A small sound classifier, trained from scratch: norm batchnorm.
Rows from block 3, named by matrix and row number. Rows with one number belong to one channel. Each number is 500 + 25 x the weight over its row's rms, rounded and kept within 0 to 999. All counts start at 0. Numbers have three digits each. After the name is the row's rms in percent of the matrix's.
# filt: filter width-5 conv, dilation 8 (model.blocks.3.filt.weight, 384x384x5), inputs 39-77, a 5 kernel for each
# gate: gate width-5 conv, dilation 8 (model.blocks.3.gate.weight, 384x384x5), inputs 39-77, a 5 kernel for each
# out: residual pointwise conv (model.blocks.3.out.weight, 384x384x1, transposed), outputs 192-383
filt.64 100:491493448504529510495506487502503496505496452462554519529527474465478483566467519539504494460485487461462519548505494518533481505459513503476530517568522523485522490497522478490482490490505481524490520501460506471482485473535537500473492487484467484485516482511517472506521523495520483545521518533465533499514479494454492474503507531474493533471535547493497532452518539517533502474496464535517528515486514470501488496501514496499493490491519505496502450480556490505547514500482511521500498492495514510499472476471445546538552451549524466477478502499506483504531490470514491486474541525
filt.65 104:440465497469532550520500495502506485536481517508521509470468538485495515483542528518526475517482466503491512532490479481430492508512508475514468485528526508537462501484509486522497501516456454521512517479520478498493469439491505516515489528459502488502504515467484499495498527503500489514504527489517512545504492511494506501509479522487525514515518499484500462535538508506435488450518528506493494472498506472488514495497466534498552495482500481526508504512539524475474494486505490505472492547477522518524504517506504500525473504492455486548472489525546549538497561542460506464457520487
filt.66 102:515501494538501531458469527501494491529480512498467495469541493431463501463499502476462462513525480541496520475541499478473513550485487457503438508443501504509464504481506508492487452488481508526466510522562523494530494501509501479460495490488500530509453501508493456538477526516523510476506510513499498489570487492513451534451514528517523493513482534486513512463428507512522503489472490483502536477511477526536519502525480481477480521459516533491487493531536512511501498502492470495495472486505486504498517499534483468502476524509472532498472554519512503524530536525475460481465495518
filt.67 103:489513474501450520521513542512518533486486513502501519471499513486517518540483508485464464499477522511512505520514530482485507534525528468481528471494514512465499494482501448468482487461475492519454510501499466512527489511445512457487467471486502519564539511493479496506539471510509532466486475472510459537443474507519518477471507509525525473495528474541481488480482492516478537550536560437484508534522478517487520508493467497490515530465450520508493503475470511499491475521493505534515394517496539484490506499521468430485449508496489462534531443506485519501517526474451450500515495479
filt.68 103:509439476536507510506507512505505502484501518493511509511490525480536518472560484493516461488469503541496472543474503503493528525512520472492496514456499490517518533512521523533504532458514522463502483461513486497505524504479509461491514464499495562480518514482507488494457453508465533522491479490509492536501488498476503462561507547429521503515515523480529441477521457508522512511482534433496485503541453460534547474491487497499463492528496535522521532528476557526482467456534494455497489513551493464513463496474501504489494502502499515511487523466501513525488505506508539500481504508
filt.69 101:479497546470470497509481478501486469460505485466466533490510444477493484518484527511490489443496538507509499497463548491537463524538472510518492475512489482461457472469502490472505519492504498492516501500479521489542486486503543492529487523524510509494508484550456477486518537469512479448527527500525477503521479509502533461496499500494515458481508530519521546463486511514508509468552462536516496529495523520542539523456465491498506512501479515490520522482474517509462531512535492521527539508499530493526501474520538469482486510506487486496443514480498523465503472465457536503511521520
filt.70 096:532485517481500485506460518497458504505525473492505496485505480535499519506518520481500442458498508472513489501465512530530510484505510494522489544487504465512537481516503488473491505478470486484507523509502531456538465516468488505500480531505468480510482521471480494485519492511529501487495531521458464463496481549528466492463459488449532478514475495507528519466530524477514535504518459514504501479495484537507514521514482486455501472458501472499499485535540479553465522455525510499501495518525457502478528542485522538518464511527491476489539497502444509529524484481526514516522517503
filt.71 104:483489488511459457522467540463503519491497470485468527500509502543539498547505501505471509496477516494521459463504519486514537540536476529486517522529506488505468475510463521500475475499467508499441510528478511552446469489465541550460506529446481486524523479466514500507532506472479467505540497482475499476492489507493544487503506517542443546558471539548497482503499497474552526483486513498513492502502511479515503517503466481502462512534452462482507505506506517502472502515471509526488516437514465495477519487482515451487498541527498473494506465453500478464506539516526469537477492510
filt.72 100:490478464529456514496523490477484523478540490519481499497518444505479519497484485494499500490473515490523529523491485507529535473503525523493592488512501532461520497524498505516543481511525499485522510511516513528506491486475507516501490499495507504450502541533524491476530515513518499521464459481476549522486501487520472491488490495490509471515523543527492520510505534439503535480523487476514483507516511499464509512501493496497469490533515453490479524496562513537501470575424524531521533494496484500483516495544501482501493523505478481502503488506474455493495505481488489520481497526
filt.73 105:536490507496529534520502513474506487467497513520499527455484443529519504485560464498485512506522485483478500497547495515509526457466480535490526486542523525465491552506573492464510532485511503522450483523497466466516462531481547471475497460540467509543469482484460501554516492482522506510494523502524514460510503493502498475499488515517497502499492506539512523498557501542520483524556498495523512521483515524560508489492528463496538504496474463461481474501503509491511524452533470561481508468471518494494496522472493503491517505502475457491511497539493481537508501526492494499452482526
filt.74 098:499501489494484518545500466471492521486529521451468538462485467471478503479476477542503508495450523505519497503480478473529528503490451522490547466526473513507488503494473545537460459527511509499494513509475493516557498505472507544505507560526520508469491503458509502459530442552539470515466518478458504544492481490500528504481495497519467476471540552456513508466475445541518511496477504491541487472513508504548485538534503462499526499484492461513525541532480530492517531493503479491485495488526482483509502541485537495523515508507516538552466510501512539488495496477485512497473513499
filt.75 106:517539478445530531453450487536534489470459530524457501471498529500522516503565500528498491500509503519486454510555542488503543513484516521515486464470473543506516491491481458464495492483532508505456502476534461512501501537501480499507535533511476524513500528495501514470500525483497544497478536479489514502490515480549489520434501510504494511513508507477514496500486533502555518460496477502493482532497515487482572488476443548492488460487472535481476509430499549474506486481504507441557495519516526479487472487511495518517522529490479492498482514477499495492524538486488499530545487529
filt.76 099:471484525485496496511510509515512533544521468516536468459520539538463469466516595521516522534462548533482489510463518482489524497523487485559476511476490495539505500507489516463531483496501501518477500519469441506499515490557501506491514491495490486482515512516454479526531494511485461473492495489523519524493500509510462525506531507515509530478505475475512484505501491521508519515503491500494458474499512472480520481504470468463492512513507503452511510493566500513521480529543486502500468451456517507535482439467522488532514484495468463479513459513448499498514528525501457513488458492
filt.77 101:511498535511441489473521480460446481535486463543492485517469511535535511516474541497482469499509518486545495504529519513511487487541483491508498490467491493507514514483539469471484454511438522500535541496495480489502513523472546529487484554496467530496499542503489464505503519459490500510503484498496509491490480459546490506539464463496501502476500509527483497459509504465528469530502524488509467527504580502452469510493511505497470493493500501488496490513488538489493458506518448477505498491459442458500484532489505512486502520494506543493552481465464456491557483521515460494532501523
filt.78 095:512513500522529515488530529514508517506489488509544451479483452473467504501481508481528508523484507548525481498467458478476526519502510511513515469515497511483511482461489498515503521481518460507519494463491476519496476523492485464539575476475488521519484555482470477518488493508513545492512513491493487468490484557471512491455487488474518494494505477448525545529468488496479506505480519497490519507498496472516515503482478470503496457512514490503489504497522491490492462470495538523489494517495468485510497512542519520509491470495494480522488481452510477526479492528452468515499506468
filt.79 097:497504510542495521483482506461536503501522515507552503454468472471511484504474479456510519471476517509511512514530433468483517538525486504511491520492485476497510518500528562501539491545491494511516495512526517530487517470494539482518485482500497497508493503480528495488466481501483520481530509460528502482483497537532494508530496527480514536527467533507521491471470500513498538512519494504476469506515506508512471488482519537473515502553524543468514533503449494505495458557525479476499536510540503533483529483522514477494486534433496486482535523476488495501510480504496517510497529476
filt.80 097:473493476487538494518514533502542498511489481493467439483528498534520533507504498514488500523512516487519485466516497491558538510487455515541491503493487540503527475460520450503508485426588521552482547492521525432453534526476491498491529549467477432496484480504519488487464522477461517493514490498483517517539504534464532469487477486471514493477453486492491497473485517500522519517548530537509483515505466507528515460476491487484533541550482523525501488505506509494495512467483497543507474486513485490532475485490478489472561511493465502479521491491514518473493468489472493500452477475
filt.81 105:485477500483516532470534518492522494470518508516459503518519506486495467473556466473473532532509481515493526483502469505503513496514506487504538459507487529513506462482460468486486466522468503444499503490540493482504523506523522488555474521529533498471491505485486470506472555495471511507459505468515507499514471503495516442465522513502508494469468489508450515521504480504497497497469469507490536502553527489466512483476503475484488506513534495504521476532461503476459538501507444458496528449492517478516549485494474502442487533479525488503481489476504474481496507500513487567484501518
filt.82 098:496499494490529529506505504485531570491501524466534506512509542497533466538536514506505533474488536517523518505483507430491469522479495524436473521488474501481545493503510532478486461497496451488502493516564522495508521478529515474525492465477500511492516470510474517551545508480554468512530496543461507514520480533548480506514497534530497526508499510498477519461524479527493504511505514512469545503502505503538549489534516478473457496490519491524527510492466484480480510488513441491535496485469491493506541522501550498523499491435464479482488488468494518555461472478494512502540505507
filt.83 103:489503546457443490491505451533488527502487481471504491475461471518531463540479528550475460502532509501493530487495506484469503498521494525487549498509525521441459467548507487519465449452534494502508497500510504496511473484518536479480487482538481476475511521562476459527487535491491521438470543524539480446461481472516499499480472482492525484497530544524508488501530509528500485476528512466448504498472483483435520512485496476529499577523516491480510515516487479479549504485463507526466412545551501512490514456452521516515494503487490514512492479481499509500511481505517478487495480512
filt.84 102:508470523494488481512521477450522456502484495495481516552477503456522498539486506496525515537471483550540446537516516518473514493516520512466506481509453521500512505499490488499505489475536474452521539511583484511443478472509523505474508511498468582502493441521541480485472523520504476486496510524500519506452457474514497540536473517537482475521515509494466479494513533539488486527514483504534491492477497518499503483492534465514461524513485545484491486506489521504519512498505508530511479479504474485522502437496530499476485491488521524476480528501520503489502545485500488498457534468
filt.85 099:493549501527479505546517525503507456512495462508523476529465500501533498493477489551504506468531474466485504492487465524540415494497470454533463521475513522490529529518507459539472491451467504489459548539497479477497526511491485475525475484554494493497503481488527491497523484524490494547475477485486452535509492443500465500498512517494517475503512489479544481506534496510498489505548497493486516549501494520511531504507554510507521509543497467468528512526491500542515495481484458463472519521446470496480459518529500471526480527510502525509510526484531520461468542530500463482519507504
filt.86 098:470502482464531481478540560516492502501504495496486497515480480446514500550487528471486515529534476434561509488571501507519474482484524509506517514528494459508514511474487475552503421525499543482469475492509534516542500475527447506496556483526478479440519505579479498557491534527515463536517439507500536496482521494505503503481456493503524485524468530513519503497501539540492491490497533527532517498516498509529482494464506476503468496476472508515516484491554528498506497460549487516486500482546466517516516502484491528516473501517524511511504531523477507527524484470550525510493489467
gate.64 096:492553494484504506540463510512523539530527532518465496538495521546509503478486491469490522469517512500529504522460520513484474513451528504500453493489483531502480518481505528529524483526453505454463522464481476535548454507525527531498523487526491473490542500529505555456545488538513494524495484494555536498478506508498531470496522504521483492529545508483542444521486472481472525492492554507483503485491488471493516450511510511506537481523489504486535533537505501513483483486435468482526494495493553534535497488480505475520493506479513561507529537484480476518527522473452523525558496519
gate.65 106:541504492478542519491508452489467481542484478514538516534481526504486468512489501511496515537505477488493519514525503480518491499499484481504548525477498459503474485495515487493485496556454503482509487525566489479518538494486526522462464498501521543504499471489505495509459507510479492509544453519467466516466497491524499536481501470494538477494511518524469514505506495509517498519517451534489482494499519517453529498517461539497464527485492495486504494479526471494518478510508496545464499529484484503491530499450471516491484507518522473541503515533534486479510503464477520510504452498
gate.66 100:543469510482485476489495440519546476506463532517465515517500501529503508513470480534480482472535511524430522524492471529488535545517485522485514480498507539469507535488503487467492490545498493504508544490436499526484512499478530490479464481520518504453518477498451447466491459540508531507470475504501548508530483515486485490491483509524493519494532503506527483466510563520510504504525484459494477498473500493471490486527487486466522464488502511495462517499487521474488481473487518502483494532527527510511478499528529462536503487496483487503490550512500513538490507517482507502481483488
gate.67 099:504459529450501483488537465508501482532510484456516495496477510497498458488454502501490523506539528473476513504488498486496502482516514516468508512523474526513489513536517504501569495509468495518469522485481521506482485469490492527521503536492522473489502558536501493458498449471509547525497486455532518517518493523487471522491511504481564469525472503480527497519502502497450507489477506514472505510534496539452488506551477498471478513554528456493558510509509507485480557502522504473534464520470516516453501483507551516469502535503507477542475480460499503479543469487500498508476496508
gate.68 101:511482504520528510507498464527481537460517489525490524525528503508542516517463506507491509499512474507466504536536491494525502506524527488508486459525522473511514503550453483460529491525488527524477487472486511475489468566492486470500463475496485523468500502528505495529512510479523493426475448501514492485538533515506524523520494462547466476489523484535505506529513502484491508493491488532459549479506506485500492485476524444440488534535508449513481512470499492492524471512534552513489500506492530493539509538506484508522518490506529518517522510509489534508464548523515479485479504524
gate.69 098:518523504511506507491518489516441505508473479464485530481516449506520549520491479520475478506521513487496479455519494448530467505517465502460533500501471512509510500490527494491454506481496469508511487488516521454530512511494496522483498527540490522531519508478520472504525535530516562527482484468498524510520491459477466512512541482482463491500503495518593484470517511541543493447484492474504516517542505475486497553472501472480528488512537472461505481528492500496474508433505503538474507458524510520467515481473525480471537501468548504495547495533528478514452529491506519483455520537
gate.70 094:513493495480490507528474563511511508518496537477503483471508552459541520536482493492458483500486507521515504518517505497510551507494531511481475498502462479562503511480485513474427509525513512507538494485481516491497550447537482478488473512472540497461481514498510502518485461496485534555527501506520498480480512503495533500513452505497482477489513480516486523483541567471468504533523512538451481491506477502482477527523516478480528515509508525521508485500490514512478476479500510473522470542491525444517511552519497520453486469526541403493473456514492481511493503531515464498507486516
gate.71 104:501521477437493495547519509474495527552512497525463523518516512540520523518473532527517481504504488519515471476482500533502509549531475496530447499501490497526537496537489497514482553496502477466517505527454519522507445496477491496457519509518536535530501497503521482489487495495512507446504517491520500497509451539484488495519461522504539480481506508488569508505508504492460474494456486517457490486519517521473478502490511534482442447515455518476534507489540505499499519492498473501502484512463463517542487485494462472516500517475473533499471480510490512508523496478542470477514455468
gate.72 098:535488483419512524511465507506481527497488525536488462501491490485492463555550487487477493497495504472457502547510475468528501489546506488499491476516561507500548446507476499518518545505524474505475464529484474531503458499476513497505517481490513541526464497466491521547493465524484501498501531538479533479481522469547481435482489519428479515492492536449496525522516508517486500502534501539531485538519492508459516555516465515529510522490499479468484527550521538463473508516503523490502513466552447504506508499511509503529467506489458493515509485545466499531489529494462526486471503454
gate.73 102:470498450502502445499509478446500521480481509503510545465522487464476523503515476530515507484515448516471502503476526496493475509509506521512503516461523519500495455441535521476524515522505525485467534462504457506517511501496535503525521489520495497532571487506458463510491485486524491465493526505496492501483496484508510469519472502539499501472503522460441524481513465488532495506487519446508531495532517521493494525520502470498516502477506486523505521565528492511534532510466475502498454503485510490515498501548501472487523496493470535479513483535522452449481497509510509518462462553
gate.74 097:514474447477502479511485534502496515524470492526471519471506451518508497481468512500478525488499525482548490488503511509482531469482544517552461488465508514504542470512479505467472497502518499520469515478496486452505542511511510522515504484493514483497477447534475504530515510525491526590505448508497517517496514490490525477500524487483488468539484516486521471498476502495500503520537491497474519482492480502496500481485484503500510493519519507483504510459493491492493457475459462489473493509485498470456474517486536475506486503500483534501493560492548528499511508503484520492531490443
gate.75 101:534554544486510505479489495572490522479520465514455488507470452488509526538509497510520472535519458534457501508511469511501507472528470494472505463477468482457536484508452473538467491496456509511513502497512528484469507494462489534493552546525481552507447457518515473488531497544488508497501504496486506568504454505463476489480476501487504495477500491509460474494473542469509486479535492514497542461521497517533505471529494486499508527465546540485506480475510532485465493483533523516490481508493453501519502494476487537530511507483492502517528478500512537513477534509515494524513493491
gate.76 098:511524486533515484553483503514552460505562485490490503518511501493493473523489460502511532504499526516525489475483467535481526462513474512516479506495520536532509528537482487485501463537457472495469535502479519518482463493477516477480501532482462530497518456532523494471442482516550507489508518504504529483514528504529519472548521484480488492482536477484469539495534487546488503490473488497505519484517520483478505517498491474551450513452510487478456518497512498503491469557542477490483494476486448515522469512524521485478501457525511494468526500504502538464479571466503532452510500513
gate.77 099:532506460471481518547535465496464507527496484490497488496515512486547484451482496486479474488494498521471481531494528520468509517502467534534507501458488483499476457483500492485486490441483481471486515534492468489488510514499496533490502491464502504497521498502536544469487468498459528481498495484502498496460495498502473498517481521497497485480494494497532502468482507510525469495484498482508516513484480490485461527543499532484518485517497496551469551535496483491519506524501453450449464508493475511495495498526473481449535538460533478463506476509458513491494525519495512545477506481
gate.78 095:495477509484524494512475480525498479498577480467469515478528467470473505494506525517480536492557496529523498496456475514534450502492521511488504469480488487496479509530491526440509504488487520494500444497474512467478413532443472492529477500487478527528476498460515509485482505477507488496500507517483519495513478531495481504478494525504526512492477524480475581488510519518488527501520473526494508540449512526503526504483522503501481490471498454492492490480543450485495515500531505472494487499485500486500487464464477490561478465466472512496505470475555496495502542511485507517483463548
gate.79 100:471484475514513484533474449492490501500495505508501476510494520502535544508515503491499512525486524500480532533556468520445480488507495518507532457507503517481473494517506494505489511510496501519506474521498471488471485492549526497540529501489518476533534521479495494535521490503503509500541518541473523499500516482467491483475493533445492481503505518532527513511483517510464547500476528484509461529478511515479506482544498491482496495543498481513472492501492518483501513568504522479485549515519533504514419544483475482457490490499540467501485494491523517477523474524511495463500522463
gate.80 096:512504471486495467490489496499528508512502493508508540509476484462492539514524468488503485498473498451491533498482486491471492527497540458516480510553522497481499516488505497514482491453492473471523491474497466462443474518534462494515501501511522540497463494519479541489520489454500496494518491455486477550524524468479487500518501476498515484562522518491462453489507512514487529446522473485421491553458501496505491483530453533503507503528482532510487542497556519493475498472481489538499494509520502504467492488495507497505483442485466459458525495492507449493500515468542498464502503527
gate.81 103:518455494534504515484506482492525505513497533501527497494473509542521522489518490529494454431470492480483532485454504478531508467518500484534489501477427526484501516485485481459485498462460489514472483492537523535502488530483513511453525499527507487526515508461510481467451471450523473470509450460475496476509515459501491479460502503536485520470493513532490478520486512498547530495553498494501496531506506514516459502516477459488507497514494540498485490508505502527470495516538492500539487519510511498444495483503496540483556465476484493504510453517490526508513496499526480510507511506
gate.82 096:508521430503565510477496551476459511481534510501555467499468570508484487477469511487496539523496514492546485472542506487510499505485484475476519490459509503518510517515505516540496488535494449481532515466510531452542494451498516504459462438563488485500506514470507463504525465450507532504468464493474490516556502543483469535500506489469493494504489497497485463532484526519487517496525514521494490549492499499500493476560499532551476531505448504532531519526523483556504491494527511483459496519510491519501434542490482508523524475503501473466507493502527459487529540482489516512503462488
gate.83 100:497510463454459522468497494472521508517470499466467518496472484454501481527514495497487534469512561488484507484493520501511481518513502512505525491470488494485535516492466498512498516511517486578491536505459500482476510526546506531491471529511476486521490488478523459519499503506502488485511513511488500475546505542509449532514464508501496521496544522493521543480512494475488510503491540479518535462485494502534493534478506557509483473543559544480515502510479495514471493498540529525498485506483527506463510492482536538519475495440480490483505510518508532484535509482514493468545507484
gate.84 103:552512505506525455486502469490514477528475526498531527486472447511519506501525484527524528457469500505496478482492461514501498476492453483511506532504503538531472473482488546466486480497526519489514482478546473509502471488480459537490489516489455514514508467478499535511491529466506509545484499491516474509476476483516418513508485530476517470485512456471497496489477495518480534477508450482486536483486443473470482544462487524481544509479507479523526486547497504508539506499422506499510471461493536502482529533483534449494496490488505513528516484505496493508481498484512520522475524490
gate.85 100:540544498521471493506516503491500500478487542491533514503528523497492475529469547499535544519511523459497528502530503484486533538504508559496513500510474481496472514478460490502503509499531547523515493497487504459479508504505481514513542459512477522486494487493495509522494497504549512521460474501536485470538488470495484471480525495530478516501485480525508506507502497536495473474515524511495503530528474498524476491462504515511493509539518480468510541502481478489471550535511499508488495464494508481489506534530489493538570478529518534472475496499483534522516486496495521496523495525
gate.86 098:529473495479519557522522479482519521500477496550511497469507505506483501466493516499508447463509447518538513465519478489488506499517507538516505501481510566518500532514494489498514443468495504505506528544514498456530471456532554515518502514508506481509506519513513483512478505507492516486457506507524529494493525501500518539506478429491487507520480513486541495485500546482577485505474500493498483522500548495523541466492483518512499500505494495483529518515508472482503534549485444461514519523555528522514515472452498537492541443488523491456495459480499512504496518498511457429496522507
out.64 099:497529484479493499515486534473486506520490528500484488512517478493532532482481544478500529526497477497537511479526549484487523494515506493484494477483515517464518500480498554458496499473498535522516511494543486488521489526469529533521494491488554500528459486537482485473481466509527472521521532539553519573538551459513517532489545510515545505516479500497554532516483496498542503497507528473508501469496524493506509511496490529486524478517473558499460458526482546489513461508462509479510483487541469481508478478494471495433493480492514505521458495556518513478508517502495524532
out.65 096:508491487516502509467481465504470546480492539495507481459490511526421458539497495494522485492483526498544474488522425491464520520533523457505530516507491552510486491495567475472503485484480516495497510515507512490505475517460495517496538527498512495523505483483504475506510499497474479501492512494535430505484512475510483461486516509474493487488490467485506478523542513466552493471511504486481483490503453462526506470477524534498468513503500515513504471512453508453492544541473469535478463490520517507527479454476508507508445504502507498472488446454497527488523440553457511519
out.66 101:529506495486489508470476507499558533518461487470474548511469478508499488499507504528519500481497522511512432520488528511475516517514508486461490520539485473481514511526497500526503496496500495477523494502507463507494508491551542477495490469511496484482493502463466559481568472504493480541498446530529491528467506485487519507455529495485528507524527485539468544493565525532454467522483509474518542535500509465508481480438484482523506471515508542473534533513475486514476512482498507513509543523498518523553517542473468482512546502490488539484524557473531486532505519528522482480
out.67 100:463475534480508508560541535487548482504508486531522502520525489482479532513509525449495464490541511484526491444485454535503481476502470463509495467479503509512536501465543514530486457456480500490526506489402498467502454440486463500481535482474531525517459522509506498471514492486484488511482513512480545488466526502453510516503541480537510499474477527506526473495471491490514512509539479524506480432491483503524505465544485491472502461507503509534569510534506451555480514478483486485528519497487488471496462501477488530473506483494488526505480496528513489502465507513491546476
out.68 095:524495515516474498459510517500471503493508498475480504484488478493482536514554501480485522508510470479464528496498499535480516485510497487467503532496493479548512501524514515513490531486487508476537493494514464487500527489553502517543519497478457515492488482506514511514471509495505529529536526490495477475493486487541513493495518479473508521507493445544497480529460493543520517473528541511453519494475469473527491497527500486529480474476524517491524464512483494464504512490467482509507462498507490489519487493516513500487527529508479507502554496457500483541514507465500497515
out.69 102:522473461523561505516518492555521483477490453506473489498506462500505507474511520485519525459532507498505463500537472554463477504477523524479510529448517504499526485520508525481477510514461499596504476480476472500515497516506475507516502500481491503483509511532506477514541496538508509495523488542515531474507510474454501498541475570466485497527469539496554500481489510477510498532476442513486502497500507545494561489450531447487542492514489503512495453538506499487513481544514485505471543445472468491499515528462494484493512519486496499467487490488466536492524504466530489497
out.70 098:528475549490522493494507529470500468486501531486524501499517477522486538546474469543493511526509500496514519487496534488510490504458504510507495507502465495548527494489521498519529489491500468455548515488537506516498463453474534514528516479497517498484541506480505513535487493516527492508495525521546516498493479519497501489527555506471542490515494533489513492487469524519521497473513522521522502544448504486494473492501511502483470429484517503500484522508481485520504449522497530474533549546556535465542512497480497485470491482496504521508461503498534515497514503507515483524
out.71 099:502556516505504498525506489503543526541501503513506475439489538510492536502469485497497507477492478518494462493492451524484508517519498472538489488538477473438526508496496489526470468509450499532523517492491500537466493505511502480489476515518497529511511531512518475530488481539515510492461506502513468512514496534528457495500536521457499517471486429530489565525472523475495439558470573507528510533509489525461513487464566491461464528519507463519511513513507494528486467497505523519492458576499482518498482500484505518523447502508510507469495504504482496491522493457526513465
out.72 098:493492494491499481511504505487517506493512516482530513486540482481507474508507540530484527506461515509450521524519467529484466518534485529515455456516497507513479477510513515476504482519512479519471487449475508496504493561525518512514456448548489484488478505513524512455456537495532454517512495508535519495495540489536493507518491544506444532560493497477474521510481502524514531484487506537453546498497454500510472513478511478487505539503507489523507517507495535483481528467477501523527552515452511519504490528510421483537509491501479450479485532497510470499457490503460481486
out.73 098:496480499501513503460507457511491511488503549532530520525510525524493481502503462495469521509537496489522474461517482515487490517475463516451513515507528470480487526471515476466517507503543513483485526495478540491548522503432484468504473526514461534506497523483467533468490485463508475483502503471468499475492507516528519496506519490513489477482492484474467508525531534481513554507448502536489497451481549487529509476511506474510507519512525506515520462482486495512499516482482513466495516481499516559483485495513527491494504488504525518486486490457514476527477564497525486491
out.74 099:480512478491516448479527477459486462526482463476489499494485515541505555448531514490525516542500500475517441483495467495527523532470551472514533544493488460488524470445498532519489521487493460517485470500510463475497494526465486453528513496500460509507493573471537503509492512478501520515493537458467442482522487512490467477454496487496506454521504533504502507524490495483564506512503479512509507508473490465485498480522487518549463511463510544472480467477468519466501489488465465540504512490443514477492497568454517490477509516457484494530527518491529494477491522537509479465
out.75 101:514559494516450516551528520474539535487509500480533489496497484499510498488501505505491500556514484479491528523484533487477561506528478437495482456493529505515517497498505523473489490514507548518478463469500508492516485516572525490493449532493463552527476527512510500457504528459470511508477437504498513489531500505511527486506438484516480536471525528497486493476517513492435505500471465513441515513501547449471496486463481535484492531494452517534514507500508455516527441507518483503499512519521500530498501506520501456480514500526488478474498511460500480523514519522516487502
out.76 101:497488490490489477463457499486482526499495519474520494451487490435499491476521507464475498495540522520489506440464534539526476497473516515507505495489504499488464503485512477537503482542482513467477486490528454521489499493520482452532513517491507505501545556496515486499513521540507516524446482525491498489514544514543505503497508493486543533511545471546459504477490542469499485486499560528480518542562506531435536452494547520487521507531495516492466527491499469516559492509517438513505482510484545529465486486532460467489492473502517511532527502511494471520524481475465528502
out.77 101:506524486522462534525466499473552483486511485533561505439522522491492523517503478526512508515525479493491540480528517539485492533467465494516529469494507487501529461471528481474445534500500451524535497499525465506517480503543489494496480460501523541540522527489520485498474535470536475501507510481457475478483535459531545498509504513500497480517546539512473498536526455497463516458502487503526514491526490507495485578504529487456486524508537499462497546487517497487504521511471521505476515478478518496517516484507502455539536475502504487442515479513485503480472488480541487492
out.78 096:529500447496524497485528499479505531504479505477471487483484498488509479558510529478530523497526456480506501469487501481515517485505516522477568489489489483534502498536510482509520521467479490503535527563474482496463485510509522453515477492501461501491477527552521452543455490502460523465501501490526479506555511516487457529464441486564480473502452503523478488505493488521488494519514494517537483541488477514527498474468485539468527498472498513544514484544473469507490479479483468514526476498501496505487485480459517513505542510524455493521490501508507485521454476511506423457
out.79 105:471527474493469484498485486505530501476518488510472508487519557528509482466493526472474512457521499520491485555496474476559512481525512497514527476504487545456532519509469510467494486498513501500511518513533491510494526511505427517476500484530517504547476532478464506474525504496469504468524529510507509498527500488476498492480506497500453555487537503516494470476496536472512471501536487500515451497508442486508490497511495521485488523498532502438513489503518489473463528571519573459501505511535487468513507514504435520521447496501501496491500503528471513500489526505485527548
out.80 099:485473502472524484492455515508482514463536471478496494534511520537457478518504479458515474521488491519543470504491471535466500482567467536474489523502503503478542514507510524509446502491479492494510512526499453523484529482495511498469491500484481525491522535492512482516514530508536540519496479517501501520490560523495456523545474510532532521503431505508506470519530506462521496509509474484524481489501532463503498468524492515488507486550479533558449532488466475469491526490483513487464506469495467502513500493521472491493495485515535540410445507504508501492511466528505526468
out.81 098:514470483490500454497544460526508482507511505530512484468532454470556461505474516494516517506486491481500518463509531507469522497497471505489504487510532507515489475476517466524488495494536500539497469516500505549519525491457502537515516492484528529490469465514499482480513500464493526509505531474525504509507467518513512465501506510510502472536464518485485486544493479480505481467511516506492506514520548461502512503511469504502480510464514531463468471500527473541493485489499492482473503531471476518494478488448541495446535488493532487513507496468498526524472514527496504435
out.82 096:531506467501508545503537460486497510494498482550513518500490496498532542511494499488531503489487537468504506515468487506501498511509486518519456485474511453476516469504475533507509540513447488444499482526532463498501518503494504538503516500493567561530483533507543476537537483481499483470500505540542531511497452505526532492501516467479471460496458484502536508476493487500533486484476497502525522520511488472526458539507567521510516501472511545469521485513496526503500501488513521470492512483516483498535460496500503524484529487458481494496507529478535511455530495479452518534
out.83 097:459516537481520469535510448540494503515475511477514507491464473516466511508508552584447492480532464528495497515476525511484456514511541514501482543512526489524504477495515507498502515488511500491487476525482479480509501472509520527478490499496493515473480499496512498520536482486514471474517497515487467484527474521491566494473540473456515493501483493520482523489475511485472473481497479495510537471499500480513524512480491506516539514507516490508550475556510522482449516508522513522493447474531509490465467507537457499487476530486505510517489440492465470528532495489502457486
out.84 096:512491467507447484427504486532489488506525540473511484458515506496502528443504479526492511498480487492496503499527440479465522481489492484506487494472449533495540499483500474510531499507494475500496452518516474473469487522447482529501536469538492489504510473466493480509507475487532509493518472477519500522527471515463467500450543474465522543542506451472429521518506487484499537504520488503490543495484523500483548451474504488526496509492498491498532520468478506484474520548489472478500503517494486524466491482526472481555505492521503456518502469494498481523546523500473490504
out.85 098:508515493431506453494484497524480502535530548458532514487520440520499485507488489546490496517496536542487484483490485484534493473555443501441529504504536521489519551499475428485469502503484457489489509570511519505491531478492525472488453512516511535498495519471442495500505502469482508465480517526499512510499479452495515500521469481492493538536482510555517530509492498489480501523472477485485499512463474525484490508504484498451502496493532560503509455521522476517511472543446517496523483500492468523527516497480498528481454509518472502468464477505483477477503498523502516511
out.86 100:523536527541514528494482487473553512487486497484481436516467512494516503519495488468507513512492492506512494524526538521494496479498475485448485467499501530548544481520475502473480501486506461508507518499513478486494529476542458481493464505526531487485498494485479508511499540568547494513495503531527521483513473505518490479515439515464464535526516500484522549520481443511472505506487521494448470529526457496498490507520485475500459484550474511531475532527455528530501524510531555462544509515516495512524500451515509491515504491526523531508480492522463518488487476524482502507